A small audio captioner, trained from scratch.
Model: 10.5M parameters, encoder arch vit, encoder norm layernorm, encoder activation swiglu, encoder patch size [8, 16], decoder width 256, decoder norm layernorm, decoder activation geglu.
Training: soap at rate 0.0018, batches of 128.
Data: trained on synthesized solo parts of chorales (CocoChorales), 39062 training examples, 30.5 epochs.
Rows from block 3 of the audio encoder of a small audio captioner, named by matrix and row number. Rows with one number belong to one neuron. Each number is 128 + 24 x the weight over its row's rms, rounded and kept within 0 to 255. All counts start at 0.
Before each neuron's rows are labels from the 100 clips, of 14976, where the neuron reaches its largest size: "top examples" is what is common among them. Only what is clearly more common there than usual is listed. The data: synthesized solo parts of chorales (CocoChorales). In brackets: how many of the 100.
# gate: MLP gate (encoder.blocks.3.mlp.gate.weight, 320x160), inputs 80-159
# fc1: MLP up (encoder.blocks.3.mlp.fc1.weight, 320x160), inputs 80-159
# fc2: MLP down (encoder.blocks.3.mlp.fc2.weight, 160x320, transposed), outputs 80-159

top examples: bassoon (52); note C4 (49); note C#4 (44); note A3 (38)
gate.267 [122 135 126 174 112 125 126 125 175 121 116 108 135 127 157  96 116 132 134  68 125 104 129 114 140  83 114 130 117 156 125 125 125 123 133  90 131 126 133 139 113 133  82 140 106 126 165 149 156 128 151 155 151 131 118  97 112 106  85 170 120 128 109 114 125 136 157 169 147  91 111 137 100 188  95 143  94 130 152 146]
fc1.267 [139 140 103 151 100 144 159 128 112 119 152 118 161 113 101 111 157 126  99  96 124 117  83 132 175 164  88 142 184 126 125 131 136 152 111 166 171 155 118 115 101 117 159  82 161 117 143 147 185 116 125 101 135 100 111 110 146 132 112 186 142 139 114 169 107  96 106 124 180 150 173 115 144 109 116 107 124 142 123 147]
fc2.267 [ 90 156 113  99 107  97 117  99 161 131 134  85 118 100 186 116 126 128 112 178 163 129 119 162 145 159 126 112 165 145 117 123 108 151 163  68  94  99  87 161 157 125 113 149 149 106 102 162  91 151 120 155 130 117 115  85 112 135 163 139 146 179  99 113  94 126 133 139 101 117 106 125 146 116 125 111 125 105 120 120]

top examples: note G3 (52); note A3 (51); cello (50); note G#3 (38)
gate.6 [140  85 113 149  94 139 148 126  98  77 136 125 122 128 135  87 124 145 122 137 146 137 168 105 107 152 124 168 158 135  96 175 119 116 130  94 132 131 147 149 142 116  94 149 100 146 142 125 163  96 129 136  70 111 126 163 103 148 146 128 117 125 161 152 162 123 112 126 144 113 127 117 105 142 171 102 169 156 142  82]
fc1.6 [127 157  93 124 103 135 132 136 157 128 146  88 157 150 139 149 161  96 107 124 153  94  82  92 106 108 124 143 147 105 105 120  98 157 140 140 124 104 146  82  80  93 128 137 152 136 143 101 124 157 114 132 156 155 115 146 140 101 116 133 134 107 114  94 110  91  99 137 133 130  90 136  78 129 173 104 138 139 157 130]
fc2.6 [123 164 128 126 118  99  78 116 144 121 120 102 116 161 147 112 118 129 126 180 153 107 116 132 104 174 132 143  89 114 125 117 111 137 125 134 109 114 111 121 129 105 148 168 158 180 130 128 106 160 141 113 163 115 101 103 162 122 113 178 141  95 116 115 134 152 142 132 147 146 158 155 117 180 134 165 133 130  95 116]

top examples: note C#5 (68); note D#5 (60); trumpet (26)
gate.123 [105 131 116 139 152  65 133 149 118 123 125 145 121 121 129 162 177 118 151 161 139 100 149 105 138 110 126 124  82 129  60 154 155  97  93 124 115 150 148 146 144 156 151  98 136 153 123  98 129 132 119 148  93 125 113 108 102 139 101 104 144 113 126 147 163 138 105 129 159  90 111  96  97 130 128 137 167 104 108 132]
fc1.123 [101  96 125 154 130 133 167 166 111 132 101 132 134 108 113 147 122 120 148 124  96 107 115 114 126 123 112 139 134 114 133 135 172 120 179 101 132 179  84 141 150 163 117 127 114 127 102 165 159 147  94 127 130  97 104 129  79 124 116 120 135 157 108 161 119 146 118  96 126 124 123 159  69 164 127 114  79 133 126  80]
fc2.123 [101  83 185 110 146 142 156 124 140 142 149 116 113 124 114 101 116 177 150 131 122  96 102 156 164 134 114 100 104 124 150 154 126 134 152 147 179 109 123 100 144 153  67  95  86 120 150 140 123 139 158 107 213 116 153 132 138 100 151 145  98 132 108 111 132 103 159 153 115 133 125 138 110  96 100  85 127 116 120 146]

top examples: note G#4 (31); note F#4 (26); note B3 (25)
gate.239 [181 156  80  93 115 109 135 124  98 163 112 114 134 122 111 132 113 151 125  88 152 133 131 132 112 139 185 124 139 148 112 181 125 147 111 124 160 122  89 121 122 141 149 155 125 164 146 110 125 142 142 129 120 109  74 127 179 127 137 148 148 164 122 114 127 146 103 138 153 148 169 157 136 123 155 134 136 136 166 153]
fc1.239 [129 159 117 148 127  95 124 124 123 122 133 117 149 130 157 135 171 144 125 135 150 126 126  85  98 128 126 150 100 132 116  82 115 124  84 122 160 150 164 101 120 127 111 135 134 117 144 136 187 135 146  77 144 150 117 145 139 161 161 161 113 139 172 116  73 180 142 112 143 198 123  89 160  92 144 150  99 148 120 111]
fc2.239 [142 156 151 108 113 152 169 155 129 125 123  96 135 111 118 133 133 111  99 165 106 103  84 128 154 113 155 117 130 106 137 150 124 123  83 141 147 123 134 101 138 131 153  97 132 169 102 112 138 155 116 130 107 111 184 203 128 128 132 112 152  77  88 133 139 109 130 163 117 157 123 141 100 125 172 117 108 126 147 145]

top examples: note C#5 (33); note C#4 (33); note C4 (27)
gate.198 [153 122 141  99 180 128 135 141 173 124 128 116 132 163  71 111 138 141 120 139 126  75 128 165 145 141 147 138 122  90 149 117 153 134 150 153  81 157 103 115 135 123 151 101 124 146 130 127 140 129 140  77 139 103 122  92 106 161 128  96 151 113 110 154 131  84 111 138 113 128 141 117 145 152  76 111 123 134 136 100]
fc1.198 [163  80 142 101 136 161 146  97 162 106 136 115 126 139 151 102 143 160 107  96 137 150 112 121 104 122 107 150 128 132 129 166 125 120 148 108 120 157  94 109 156 139 113  96 123 154 127 140 137 100 113 151 147 137 126 153 155 186 151 153 128 117 125 165 138 153 127 125 145  83 169 117 158 120 105 159 113 116 138 120]
fc2.198 [111 110 107 140 147 139 110 130 101 154 132 116 174 121 139 146 149 155 103 125 137 112 144 141 125 150 150 111  83 107 134  86 114 105 111 126 113  89 156 128 174 119 198 129 101 155 109 133 185 128  99 144 103 106 117 147  96 112 179 127 104 116 163 127 135 123 164 182 109 134 155 149 119 150 119 132  68 160 115  84]

top examples: bassoon (97); note A#3 (63); note A3 (47); note G#3 (46)
gate.25 [125 118  62 117 100 142 143 152 157 167 122 134 100 110  74 133  88 114 126 130 128  60 102 138 201 113 145 150 106 132 110 131 131 124 130 139 138 156 135  98 136  96 147 126 118 119 121 123 153 102 101 148 149 110 195 106 140 144 118 139 140 120  91 131 125 109 117 118 105 140 124 132 119 133 135 130 132 129 121 130]
fc1.25 [201 183 157 129 103 160 161 144 116  89 108 136 131 153  83 129 163 124 169 133 111 127 156 158 119 149 106 152 111 101 171 145  88 143 125 186  98  88 132 135 125 129 136 113 117 124 150 145  95  92 127 110 117 126 145 107 118 113 153 139 146 169 136 147 134 104 129 129 152 109  75 135 132 111 128  96  86 125 116 133]
fc2.25 [124 120 129  82 109 122  92 144 110 116 154 165 138  84 139 160  94 126 125  98 141 103 131 146 130  87  92 132 143 137 134 147 139 122 118 110 149 133 110 104 141  96  75  96 131 163 152 133 101 118 152  95 102 116 112 118 139 124 105 150 113 156 105 128 128 149 140 128  87 133 121 131 117 100 152 133 178 110 158 147]

top examples: note G#4 (36); note D#5 (26)
gate.61 [113 155 147 111 155 162 155 101  93 132 138 133 116 112 113 106 150 154 123 124 140 115 138  51 129 114 112  92 105 140 143 138 118 133 132 185 151  98 125  98 181 124 104 146 109 127 139 137 165 142 153  99 145 137 120 118  81 103 143 120 142 150 117 121 122 144 149 132 125 139 157 142 107 129 176 104 148 108 137 174]
fc1.61 [148 111 107 113 172 134 112 114 126 106 151 132  96 146 142 134 150 153 144 108 127 119 117 142 124  90 134 104 137 126  92  90 100 114 122 153 107 115 142 132 132 163 138 148 107 129  63 113 151 101 106 146 136 134 124 112 134 106  90 143 146 133 110 193 109 102 124 140 131 118  54 138  82 124  98 154 130 143 104 162]
fc2.61 [154 120 173  94 205 128 137 192 162 124 127 128 119 107 113 114 119 158 113 140 160 130 122 119 130 119 158 123 131 147 165 129 112 129 180 169 142  82 134 117 130  93  90 128 109 167 124 156 147 109 113 130 138 153 127 125 120 101 127 104  99 102 129 152  98  98 117 120 150 122 151 147 174 131 152 118 184 130  88 104]

top examples: bassoon (46); note A#3 (46); note D#3 (42); note E3 (37)
gate.283 [148  92 108 125 123 110  91  72 124 133 143 129  98 120 102 123 161 132 155 151 103 133 135 115 117 138 126 145 113 170 129  83 158 108 103 169 126 121 121 142 121 113 154 144 118  84 133 117 110 128 105 136 151 135 159 138 124 155  91 130 155  71 119 145 129 128 115 128 128 125 126 197 141 103  91 137 175 139 132 147]
fc1.283 [153  92 108 129 171  99 141 123 153 149 126 159 110 146  97 115 163 152 126 129  64 102 147  89  89 136  84 111 166 178 119 105 158 105 118 146  98 126 146 138 147 112  96 115  95  93 134 119 113 154 148 145 148 140 136 119 131 170 114 104 127  98  96 134 134 149 186  94 145 107 120 176 134  99 119 136 154 128 133 163]
fc2.283 [173  83 136 113  90 123  96 142 130 128  87 104 137 153  80 153 141 120 124 151 124 165 107 118 154  92 162 164 129 122 127  94 125 129 122 127 128  94 160 124 151 159 147 170 153 140 126 130 142 113  92 104 132 129 151 133 156  91 142 149 116 138 111 154 115 109 139 168 111 138 103 145  83  98 138 120 137 112 132 105]

top examples: note C#5 (48); clarinet (39); note B4 (38); instrument: horn (28)
gate.213 [104 139 131 124  91 122  93 137 142 122 145 146 144 128 122  87  70 129  89 138 186 128  85 143 105 182 117 116 139 152 197 144 126 140 134 171 116 128 104 121  99 168 103 149 136 144 115 156 154 160  98 127 141 100 118 134 142 144 120 162 132 154 105 139 149 133 108 156 147 128 134 115 112 146 205 112 121 125 155 147]
fc1.213 [141 140 104 104 129 104 121 163 142 140 138 118 128 129 123 181 176  82  86 161 122 163  99 168 113 140 161 145 116 169 117 152 116 113 115 118 122  86 124 129 147 118 130 140 154 115 103 123 142 133 130 145 141 149  84  85 108 135  96  91  91 132 129 131 155 181 132 131  91 119 144 122  98 100 120 177 131 154 125 139]
fc2.213 [104 160 120 144 115 129 129  99 165 121 108 117 110 120  85 170 105 144 154 122 145 146 123 140 122 119 128 126 146 190 153 171 120 116  93  96 116  79 141 119 127 161 112 114 109 103 163 125 147 110 104 140 123 109 126 143 128 152 122 142 119 132 116 105 125 139 125 110 109 109 138 151 116  99 102  88 130 128  88 141]

top examples: bassoon (45); tuba (45); note A#2 (35); note D#3 (29)
gate.64 [120  97 137 148 159 130 117 142 133 128 136 103 134 130  84 111  99 139 176 136 168 102 115 152 115  95 113 126 198 124 117 137 139 144 122 153 128 124 141 124 131 137 141  82 159 156 131 160  95 104 138 161 150 144 126 156 112 139 116 165 155 148 105 144 117 134 151 130 136 126 140 159 147  79 115 120 123 117  89 128]
fc1.64 [124 129 106 157 128  86 111 142 136 156 158 118 114 103 156 139 169 123 102 131 127 149 127  86 113 156 133 108 119 169 128 102 159 127 134 154 125 174 135 149 148 136 138 109 149 132  53 144 160 119 156 139 119  95 127 132 147 102 106  89 109 157 117 131  91 143 127 142 163 130 137 137 157 145 105  83 148 140 153 122]
fc2.64 [102 118 101 171 146 112  87 141 127 174 142 121 120  94  91 151  82 114 136 194 131  98 117 115  95 114 168 182 133 117 120 117 151 147 142 155 107 133  91 157 153 141 146 178 143 103  91  94 119 143 166 141 120 103 133 164 162 163 140 155 149  74 131 169 108 138 117 112 138 123 137 108 136 109 131 127 141 139  96 130]

top examples: note G#4 (90); note A#4 (30); clarinet (28); note F#4 (26)
gate.143 [ 83 154 151 103 140 120 129 104 110 106 150 160  96 137  83 123  89 125  91  78 141 102 126 123 142 133 114 134 149 137 139 128  90 125 121 127  83 148  89 103 124 120 142 143 100 138  85 112 142 121 159 117  94 164 107 125  94 192 108 122 105 149 124  93 169 177 120 154 121 165 140 132  96 126 112 133  93 145 136 129]
fc1.143 [150  79 125 142  96 137 116 164 106 120 126 124 119 128 103  82 108 101 103  73  94 141  81  89 158 124 128 153 151 144 118 134 143 168 124 104 111 116 181 124 118 111 128 127 109 159 146  93 109 106 144  92 150 139  78 110  99 131 190 122 127 115 118 100 137 124 135  74 143 119 160 147 151 142 100 132 144 144 124 154]
fc2.143 [119 150 116  94 128 150 142 154 106 127 119  96 163 168 130 142 134  92 118  83 101 113 149 104 139 120 133 134 127 151 154 113 154 152 110 103 128 188 161 131 107 105 153 149 146 169 105 120 129 154 157 108 109 135 108 165 119 114 133 108 111 151 164 155 151  83 124 123  84  90  70 139 101 135  91 138 134 126 153 147]

top examples: bassoon (100); note A#3 (98); note C4 (37); note B3 (35)
gate.49 [144 137 105 137  89  80 149 101 163 146 131 126  84 148 103 175 148 102 126 155 151 112 105 134 176  97 131 124 114 121 135 135 185 109 130 180  91 149 152 121 132 108 123 128 161 133 114 146 140 110  99  97 115 101 100 159 156 136 140 137 149 114 131 118 108 132  91  94 144 102 145 141 184 120 101 111  85 144 139 130]
fc1.49 [100 100 125 122 149 175 100 103 129 116 120  96 129 154 155 154 173 131 150 116 162 103 122 134 151 134  95 107 125  81 126 145 125 144 124 132 135 124 111 135 120 165 139 110 160 174 110 123 161 135  89 141 144 101 155 115 168 156 143 119 158 136 107 115  84 158 146  83 137 109 131 121 157 126 126  83 139 161 149 117]
fc2.49 [128 103  88 116 124 120 115 143 112 163 133 105 144 126 121 140 149 149  96  99 136 123 146  94 107 176  93 132 123 141 111  56 113 122 105  69  91 123 131 171 104 185 102 106 131 123 159 144 139 152 125 137  99 180 123 168  96 123 118  82 157 125 138 149 139 133 115 126 160 142 113 190 141 155 130 115 118  93 112 123]

top examples: bassoon (86); note B3 (68); note G#3 (40); note A3 (35)
gate.79 [111  77 157 137 102 116 134 110 178 148 134 126 155 138 146 117 105 129 124 168 116  86 172 113  87 131  94 128 160 130 113 121 122 129 134 123 135 157 159 114  98 126 125 176  73 114 151 133 136 109 145  96 104 165 130 171 154 134 120 145 162 116 141 133 119 110 122 158 175 117 108 102 116 136 131 155 107 148 132  96]
fc1.79 [155 126 103 127 104 110 116  90 141 139  98 127 158 110 136 105 144 137 118 145 155  88 139 154  94  80 134 157 103 112 136 126 164  99 106 171 127  90 152  88 112 109 119 116 102 133 125 131 132 157  95 103 142  95 101 128 159  94 108 144 128 115 142  80 154 134  91 142 132 167 120 102 154 136 155 120 131 131 102 114]
fc2.79 [158 115 126 164 143 114 128 148 122 118  95 133 127 150 131 128 145 158 145 132 142 133 140 104 147 133 118 175  75 115 105 118 151  85 130 151 157 125 164 113  85 154 124 121 112 111 134 131 132  77 156 131  93 145 139  89 142 174 153 173 142 110 104 120  50 116 155 190 154 131  85 119 138 117 145 120 164  93 102 131]

top examples: note G#4 (65); note A#4 (55); oboe (46)
gate.287 [ 93  99  88 179 143 128 170 114 101 118 128 134 115  62 104 161 136 103 120 138 144 156  99 160 175 129  99 137 122 119 114 138 135 136 157  97 146 166 140 125 119 115 140 140 114 141  92 139 113 125 113 125 135 134 104 114 130 100 172  57 172 117 141  95 138 176 174  82 113 144 170 166 121 121 118 107 105 146 142 127]
fc1.287 [123 151 102 111 124 154 126 111 119 118 153  97 112 173 120 161 128 142 153 149 113 137 142 123  90 137 145 120  71  97 165 151 110 112 124 102  93 104 122 125 123 147 174 168  68 136 156 148 119 163 142 125 123 110  90 106 152 118 147 127 101 138 154  96 151 144 152 133 148 152 139  90 157 163  85 104 143 149 169  97]
fc2.287 [163 164 130 129 170 101 179 144 127 152 168 133 187 106 157  99 147 123 165 136  85 111 146 102 128 111 112  89 150 100 150 131 118 157 169 150 166  86 143 108 161 107 138 131 134 153 130 117 125 124 107 116 116 101 108 128 163 105 116 139  78 184 120 137 108 136 154 164 136 140 130 146 104 146 105 138 101 165 137 135]

top examples: cello (44); bassoon (35); note F#3 (34); note A3 (34)
gate.126 [138 150 140 135 119 156  98 131 133 102 113 120  93 136 116 120 124 154 169 126 107  84 121 165 119 131 160 127 123 106 110 123 112  98 140 145 133 140 124 126 126 123 164 125  82 122 105 176 142 164  82 128 127 102 176 116 141 166 131 136 120  92  81 129 126 159 165 141 171 119 128 144 125 128 164 134 115 130 129 110]
fc1.126 [111 134 133 124  91 111 137 114 139 123 122 111 124 108 135 143 123 148 180 120 146 119 144 133 144 124 132 144 145 148 130 126 152 143 133 118 188 103 121 160 100  98 148 126 124 140 142  93 138  91 121 150 114 151  63 122 120  87  97 122  97  87 159 160 123 149 136 127 109 140  89 127 105 135  92  90 178  99 151 127]
fc2.126 [ 61 175 167 140 127 153 166 139 109 129 133 100  92 134 145 102  95  77 119 119 142  83 152 135 113 169 120 124 180 173  97 107 102 123 116 149 146 137 146  93  86 141  90 140 115 156  82  72 142 160 140 122  89 138 137 133 147 123 166 119 147  78 143 151 105 103 117  92 144 130 141 126 125 113 124 126  90 157 121 141]

top examples: cello (47); note C#3 (40); note G#3 (34); note F#3 (29)
gate.2 [164 153  96 112 139 144 132 153 161 131 170  95 110 142 127 153 151 150  67 138 107 151 139 162 125 154  86 154 149 128 109 149 146 162 115 133 128 145 107 105 140 117 111 141 136 139 161 166 143 114 134 130 108  89 123 182 115 147 190 129 106 137 134 126 106 149 143 152 141  80 154  87 174 127 141 120 140  89 125 172]
fc1.2 [117 149 128  89 143  99 153 190 170 147 121 148 115 108 102 113 113  59 107 127 134 129 125 135 109 149 127 118 137 138 121 118 156 133 105 119 107 112 118 117 116 140  98 110 100 135 121 137 144 133 120 131 175 162 163 142  86 119  99  95 141 144  94  72 123 128 178 107 148  90 153 148 113 169 132 151 114 183 110 146]
fc2.2 [123 103 118 101 102 107 139 129 141 136 110 147 115 154 158 170 143 155  79  86 143 133 152  96  70 115 104 120 150 120 126 154 121  81 122 163 131 174 131 176 127 103 119 122 115  92 123 119 112 140 102 150 151  96 117 116 100 108 153 127  96 102  95 157 140  98  85 111 150 131  93 133 119 116 140 107 145  82 157 124]

top examples: note G3 (52); note C4 (41); tuba (40); note F4 (31)
gate.187 [152 133 153 132 157 112 122 105 153 141  86 141 126 131 108 144 181  95 157 150 165 132 133 131 124 147 173 140 126 128 126 122 147 113 152 160  94  38 132  97 128 176 156 150  98 112  95 109 144 138 125 134  70 115  82 125 114 134 148  99 127 143 127  96 115 145 140 113 144 161 106 156 136 128 136 112  82 153 139 120]
fc1.187 [ 90 145 112 138 138 124 155 157 128 105  77 143 129  73 130 150  98 203 130  92 135 119 146 118 115 125 119 116 148 113 135  98 131 112  95 113 104 123 149  80 160 177 135 111 105 120 110 156  96 108 108 161 145 112 149  92 104 148 108 120 120 137 102 136 111 117  94 124 100 151 157 109 138 142 152 174 111 151 159 112]
fc2.187 [ 73  91 104 140 103 156 146 117 131 139 133 130 124 111 110 100  91 137 159 172 148 121 123 135 126 128 126 100 127 121 101  90 130 113 148 115  97 166 160 140 117 105 130 114 129 171 115 102 138 111 132 129 170 164 155 119 149  99 132 149 145 143 105 125 148 152 136 142 137 116 115 114 145 140 134 126 103 122 130 127]

top examples: note E3 (44); tuba (40); note B3 (32)
gate.108 [129 171 107 142 102 115 101 149 161 151 141 112 112 170 134 149 174 135 146 118 143 129 106 129 132 114  92 145 149 162 130 126  96 134  93 103 125 119 111 121 120 102  80  88 119  99 132 145 150 134 113 134 121 127 118  69 121 114 124 165 102 150 132 114 135 132 162  95 112 107 143 142 118 141 147 142 138 151 117 115]
fc1.108 [136 112 119 123 157 160 107 158 129 113 124 168  96  68  72 165 106 113 136 135 170 135 138 121 115 160 132 101 115 133 163  97 151 120 112  92 134 125 167 109 152 140 160 132 140 157 146 101 119 115 129 163 120 134 107 119 173  95 163 137 101 148 176  90 121 131 116  99 109 125 117 129 128  94 130 136 122  99 136 140]
fc2.108 [ 53 153 128 145 129 100 136 116 134 135 110 128 127 114 149 118  80 118 142  80 139 102 133 111  86 163  89 119 146 122  81 153 124 131 124 152 108 159 131 146 164 136 176 145 104 116 128 113 155 109 146 101 106 113  73 171 166 144 132 123  98 121 137 111 141  97 117 109 131 152 161 140  95 119 145 147 173 113 132 140]

top examples: note E3 (98); cello (54); note F#3 (42); note B3 (32)
gate.163 [148 181  83 114  69 138 115 152  91 109 137 113 158  90 121 100 169 119 137 179 140 138 129 107 120 122  98 173 141 158 111 118 162 154 152 107 115 133  95 153 168 127 113 154 168 158  82 139 131 150 136 153 143 135 151 124  75 125 137 127 123 168 110  95 103 137 159 163 107 111 136 103 118 162 124 133 119 124  88 123]
fc1.163 [146  71 143 134 180 154 131 111 114 151 117 139 143 157 113 113  92 133  74 136 143  97 127 111 128 134 106  98 143 133 118 123 131 121 122 137 116 150 131  76  78 110 134 119 151  95 115 134 112 111 166 129 114 131  89 165 122 116 123 120 129  93 139 155 139 119 113 103 136 137 131 113 106 127  93  66 105 109 137 116]
fc2.163 [141 137 148 145 192 115 111 114 106  96 125 133  83 158 176 169 141 127 125 153 111 130 156 116 113  80 144 128 148 152 106 153 100 148 142 102 111 110 112 129 114 105 114 103 113 113 147 153 154 143 131 106  88  94 125 149 138 113 158 151 114 138 135 110 131 124  91  95 117 106  78 134 141 111 127 119 110 101 114 143]

top examples: bassoon (45); note D#3 (42); note D#4 (30); note F4 (25)
gate.263 [182 177 144 133 112 129 132 105 139 116 114 104 106 122 115 121 141 148 123  82  99 116 161 130 134 106 108 145 126 148 149 100 120  94  96 103  86 100 135 141 117 134 112 131 123 105 132 164 140 125 132 108 124  93  99 119 148 108 135 154 185  89 110 114 144 110 165 132 158 155 136 164 129 107 127 140 187 120 155 143]
fc1.263 [ 92 143 115 147 117 131 117 166 146 149 106 133 142 122 150 113 101  93 129 121 143 100 132 106 129 130 121 107 145 149 133 159 115 112 141 136 144 138  59 141 178 131 137 114 131 142 135 118 103  82 151  98 135 132 114  86 131 116  96  96 128 167 121 141 146 122 109  87 105 121 132 114 114 130 161 119  92 155  87 133]
fc2.263 [148 123  85 139 138  97 185 158 122 143 122 124 130 118  94 142  93 162 107 154 118 171 165 175 105 100 122  90  75 166 123 114 150 126 130 123 118 147 125 122 141 120  96 114  90 120 120  98 124 151 130 144 106 141  98 117 129 112 107 120 111 115 146 137 160 145  99 145 137  93 118 111 100 128 131  88 143 142 134 123]

top examples: note E3 (96); tuba (62); note F#3 (38); note B3 (33)
gate.119 [113 124 137 125 117 135 195 154 100 141 120 100  95 144 117 116 139 124 159 149 115 141 140 115 118 119 153 157 149 174 166 189 124 104  58 107 131 124 112 169 164 122 106 122 150 131  98 133  85 113  96 110 143 126 118 113  90 138  98 113 140 180 141  88 102 185 149 153 120 116 133  97 113 143 133 153 105  86 138 148]
fc1.119 [ 96  93 123 173 186 141  92 114 140 139 128 101 115 132 114 212 129 138  93 119 121 113 126 157 113 157 142 148 148 138 133 161 155 107 133 107 118 150 162 129 123 126 145 138 139  87 118 117 121 137 159 175  98  90 118 124 138 103 143  83 119 114 172 149 156 120 102 141 189 141 159 125 128  71 106 160 138 112  94 171]
fc2.119 [136  95 137 113 122  83 142 124 129 141 125 157 120 157 121 145 124 113 175 128 154 103 147 122  80 132 127  92 164 101 131 112 156 161 121 120 100 169  85  95 112 130 137 154  95  96 149 146 154 133  79 112 112 144 131 120 106 110 130 116 117 143 117 133 120 154  84 114 124 118 188  97 118 131 114 145 139 145 138 127]

top examples: note C3 (40); cello (39); note G3 (38); tuba (30)
gate.38 [174 128 121 137 147 132 172 109 166 120 151 148 119 131 137 150 111 165 130 127 169 130 142 133 142  94 116 127  85 157 141  94 120 136 168 168 164 109 130 131 127 112 133 137 133 171  88 150  80 158 125 122 125 106 106 142 124 120 157 128 127 108 139  96  94 113 124 142 147 134  84 109 112 145 176 122 129 115 164 145]
fc1.38 [185 138 160 143 187  98 147 135 174 143 174 132 132 125 108 123 119 135 128 144 132 132 101 136 158 139 127 123  75 143  99 128 136 128 104 154 186 139 114 112 157 110 100 151 117 143 115 130  96 138 142 119 113 100 111 119 131 105 124 113 132 171 183 106 111 105 154 157  83 157 172 140 152 121 139 131 115 111  96 204]
fc2.38 [121 126  81 108 125 126 123 142 144  99 117 130 100 134 141 141 118 148 120 168 112 167 123 118 100 100 170 132 113 139 139 135 105 130 119 143 141 141  77 150  96 135 151 125  87 163 108 129  85 111 121 127 140 128 149  92 107 131 156 107  94 143 115 111 168 127  95  91 123 164 105 180 123 141 136 146 184 126 116 144]

top examples: note C#5 (100); note B4 (94); violin (43)
gate.141 [125 135 149 112  83 149 118 161 160 156 142 148 153 131 150 139 124 130 118 163 129 149 128  91 124 125 152 148 121 107 140 167 150 113 111 147 133 147  92 111 120 157 152 101 151 138 143 155 118 120 132 155 109  97 148 127  98 111  95  76 152 104 119 117 147 169 117 111 103  85 124 120 123 163 119 143  87  95 158 122]
fc1.141 [ 79 121 134 145  75 128 109 135 117 147 146 130  88 137 113 111 122 116  99 147 132 162 119  93 117 109 100  94 139 160 155 145 149 125 102 144 122 144 143 115  79 121 146 113 149 141 124 101 136 103  89 132  80  61 130 106 121 151 143 144 130 134 144 126 137 132  93 155  78  91  71 110 101 180 107 154 107 139  88 154]
fc2.141 [149 143 160 147 136 163 122 123 141 133 134 150 171 128 129 151 119 142  84 137 150 135 134 147 143 157 116 119 131 132  93 111 168 143  73 154 139 104 149 164 123 117 116 129  97 129  99 174 130 104 101 136  69  97 128 140 171 114 126 130 147  91 134 150 114 142  88 111 146 154 148  91 128 147 126 135 151 114 134 129]

top examples: note C#5 (50); note D#5 (43); note C#4 (32)
gate.157 [ 95 151 154 159 145 136  86 148 113  95  77  98 157 115 136 104 140 144  92 146 124  92 140 141 141 150 126 126 112 134 123 101 162 175 162 148 112 134 116 141 110 125 136 186 104 158  88  92 140 140 140 104 118  91 142 133  86 122 123 101 100 123 170 107  84 141 122 115 136  81 115  97 108 119 161 116  93 124 122 157]
fc1.157 [127 128 109 155 111 103  66 147  94 157 154 132 117 103 127  93 116 159 100 153 136 139 136 123 153  84 113  90 138 116 146 146 128 126 140 127 118 126  70 111  94 185 161 124 126 161 127 162 142 123 114 153 160 120 119 186 143 104 161 138 127 115 137 136 134 166  69 106 108 121 110 131 105 156 124 148 123 155 128 101]
fc2.157 [ 98 177 151 133 156 134 162  96 132 149 141 113 143 140 115 167  86 127  95 145  82 137 105 167 144 121 117 137 109 135 154 123 127 129 129 141 132 165 126 136  98 114 187  98 103 187 112 156 169  88 125 125 103 133 155 132 142 151 139 136 115 132 139 137 124 135 156 106 165 104 114 106 132 165 182 134  81 134 107 149]

top examples: note C#5 (69); note B4 (44); note A#4 (31); horn (29)
gate.266 [142 134 130  91 106 134 114 150 141 166 155 158 108 153 130 126 140 144 114 103 137 133 164 136 128 166 113 169 151 140 116 137 148 172 101 151 108 103 128 114 130 115 134 127 120 113 148 143 187  88 142  98 149  84 117 143 120 130 124 130 121 139 149 163 147 128 123 111 111 177 102 126 114 161  90 121 127 153 133 135]
fc1.266 [136 114 131  84  80 129 119 112 132 159 124 152 139 106 111 161 135 161 150 130 123 124 159 166 132 140 143 142 131  91 146 130 153 139  86 152 116 128 138 130 104 120 116 110 154 115 159 125 175  86 129 113  83 118  98 157 112 116 100 126 110 115 166 139 156  92 110 137 133 147 111 129 118 162 128 139 128 162 110 148]
fc2.266 [164 154 120 121 142 102  93 153 109 182 181 128 116 122 116 115 127 111 138 101 106 120  90 119 126 155 149 166 164 113 151 113 119 132 128 127 124 121 120 127 112 135 154 142 131  99 103  73 156 105 185 134 156 119 124 130 161 179 115  91 118 154 122 109 132 125 118 147 146 123 200 114 117 164 128 107 153 118  73  95]

top examples: note G#4 (35); tuba (34); note A#4 (34); note F3 (28)
gate.280 [153 107 131  85 126 107 150 110 143 151 101 116  95 133 108 122  94 116 118 165 137 150 131 123 142 103 159 111 133 136 122 177 151 125 106 144 117 188 114 140 176  81 147 112 106 147 120 116 156 118 129 141 129 179 102 153 144 116 154 144 106 108 130  98 116  84 122 132 101 137 110 137 127 144 105 115 144 122 101 115]
fc1.280 [ 99 116 120 128 107 166 147 122 143 150  93 141 133 133 142 123 146 124 118  68  95 133 106 116 121 124 126  99  96 141 135  69 161 137 134 132 114  93 172 137 153 137  93 146 132 131 131 120 119 164 175 100 113 150 136 133 153 131 101  90 136 138 106 147 118 142 152 107 180 110 160  86 160 140 141 130 116 165 168 120]
fc2.280 [160 196 136 123 144 158  99 152 142 101 129 113 139  73  96 118 141 136 142 123 145 140 134 150 128 149 119 146 122 152 152 127 159  83 106  97 134 159 108 101 115 122 152 124 129 100 120 138 136 135 101 171 134 157 107 103 127 120 156 130 127  92 137 108 127 165 112 139 171 150 103 149 137 163 120 136 149 125 180 171]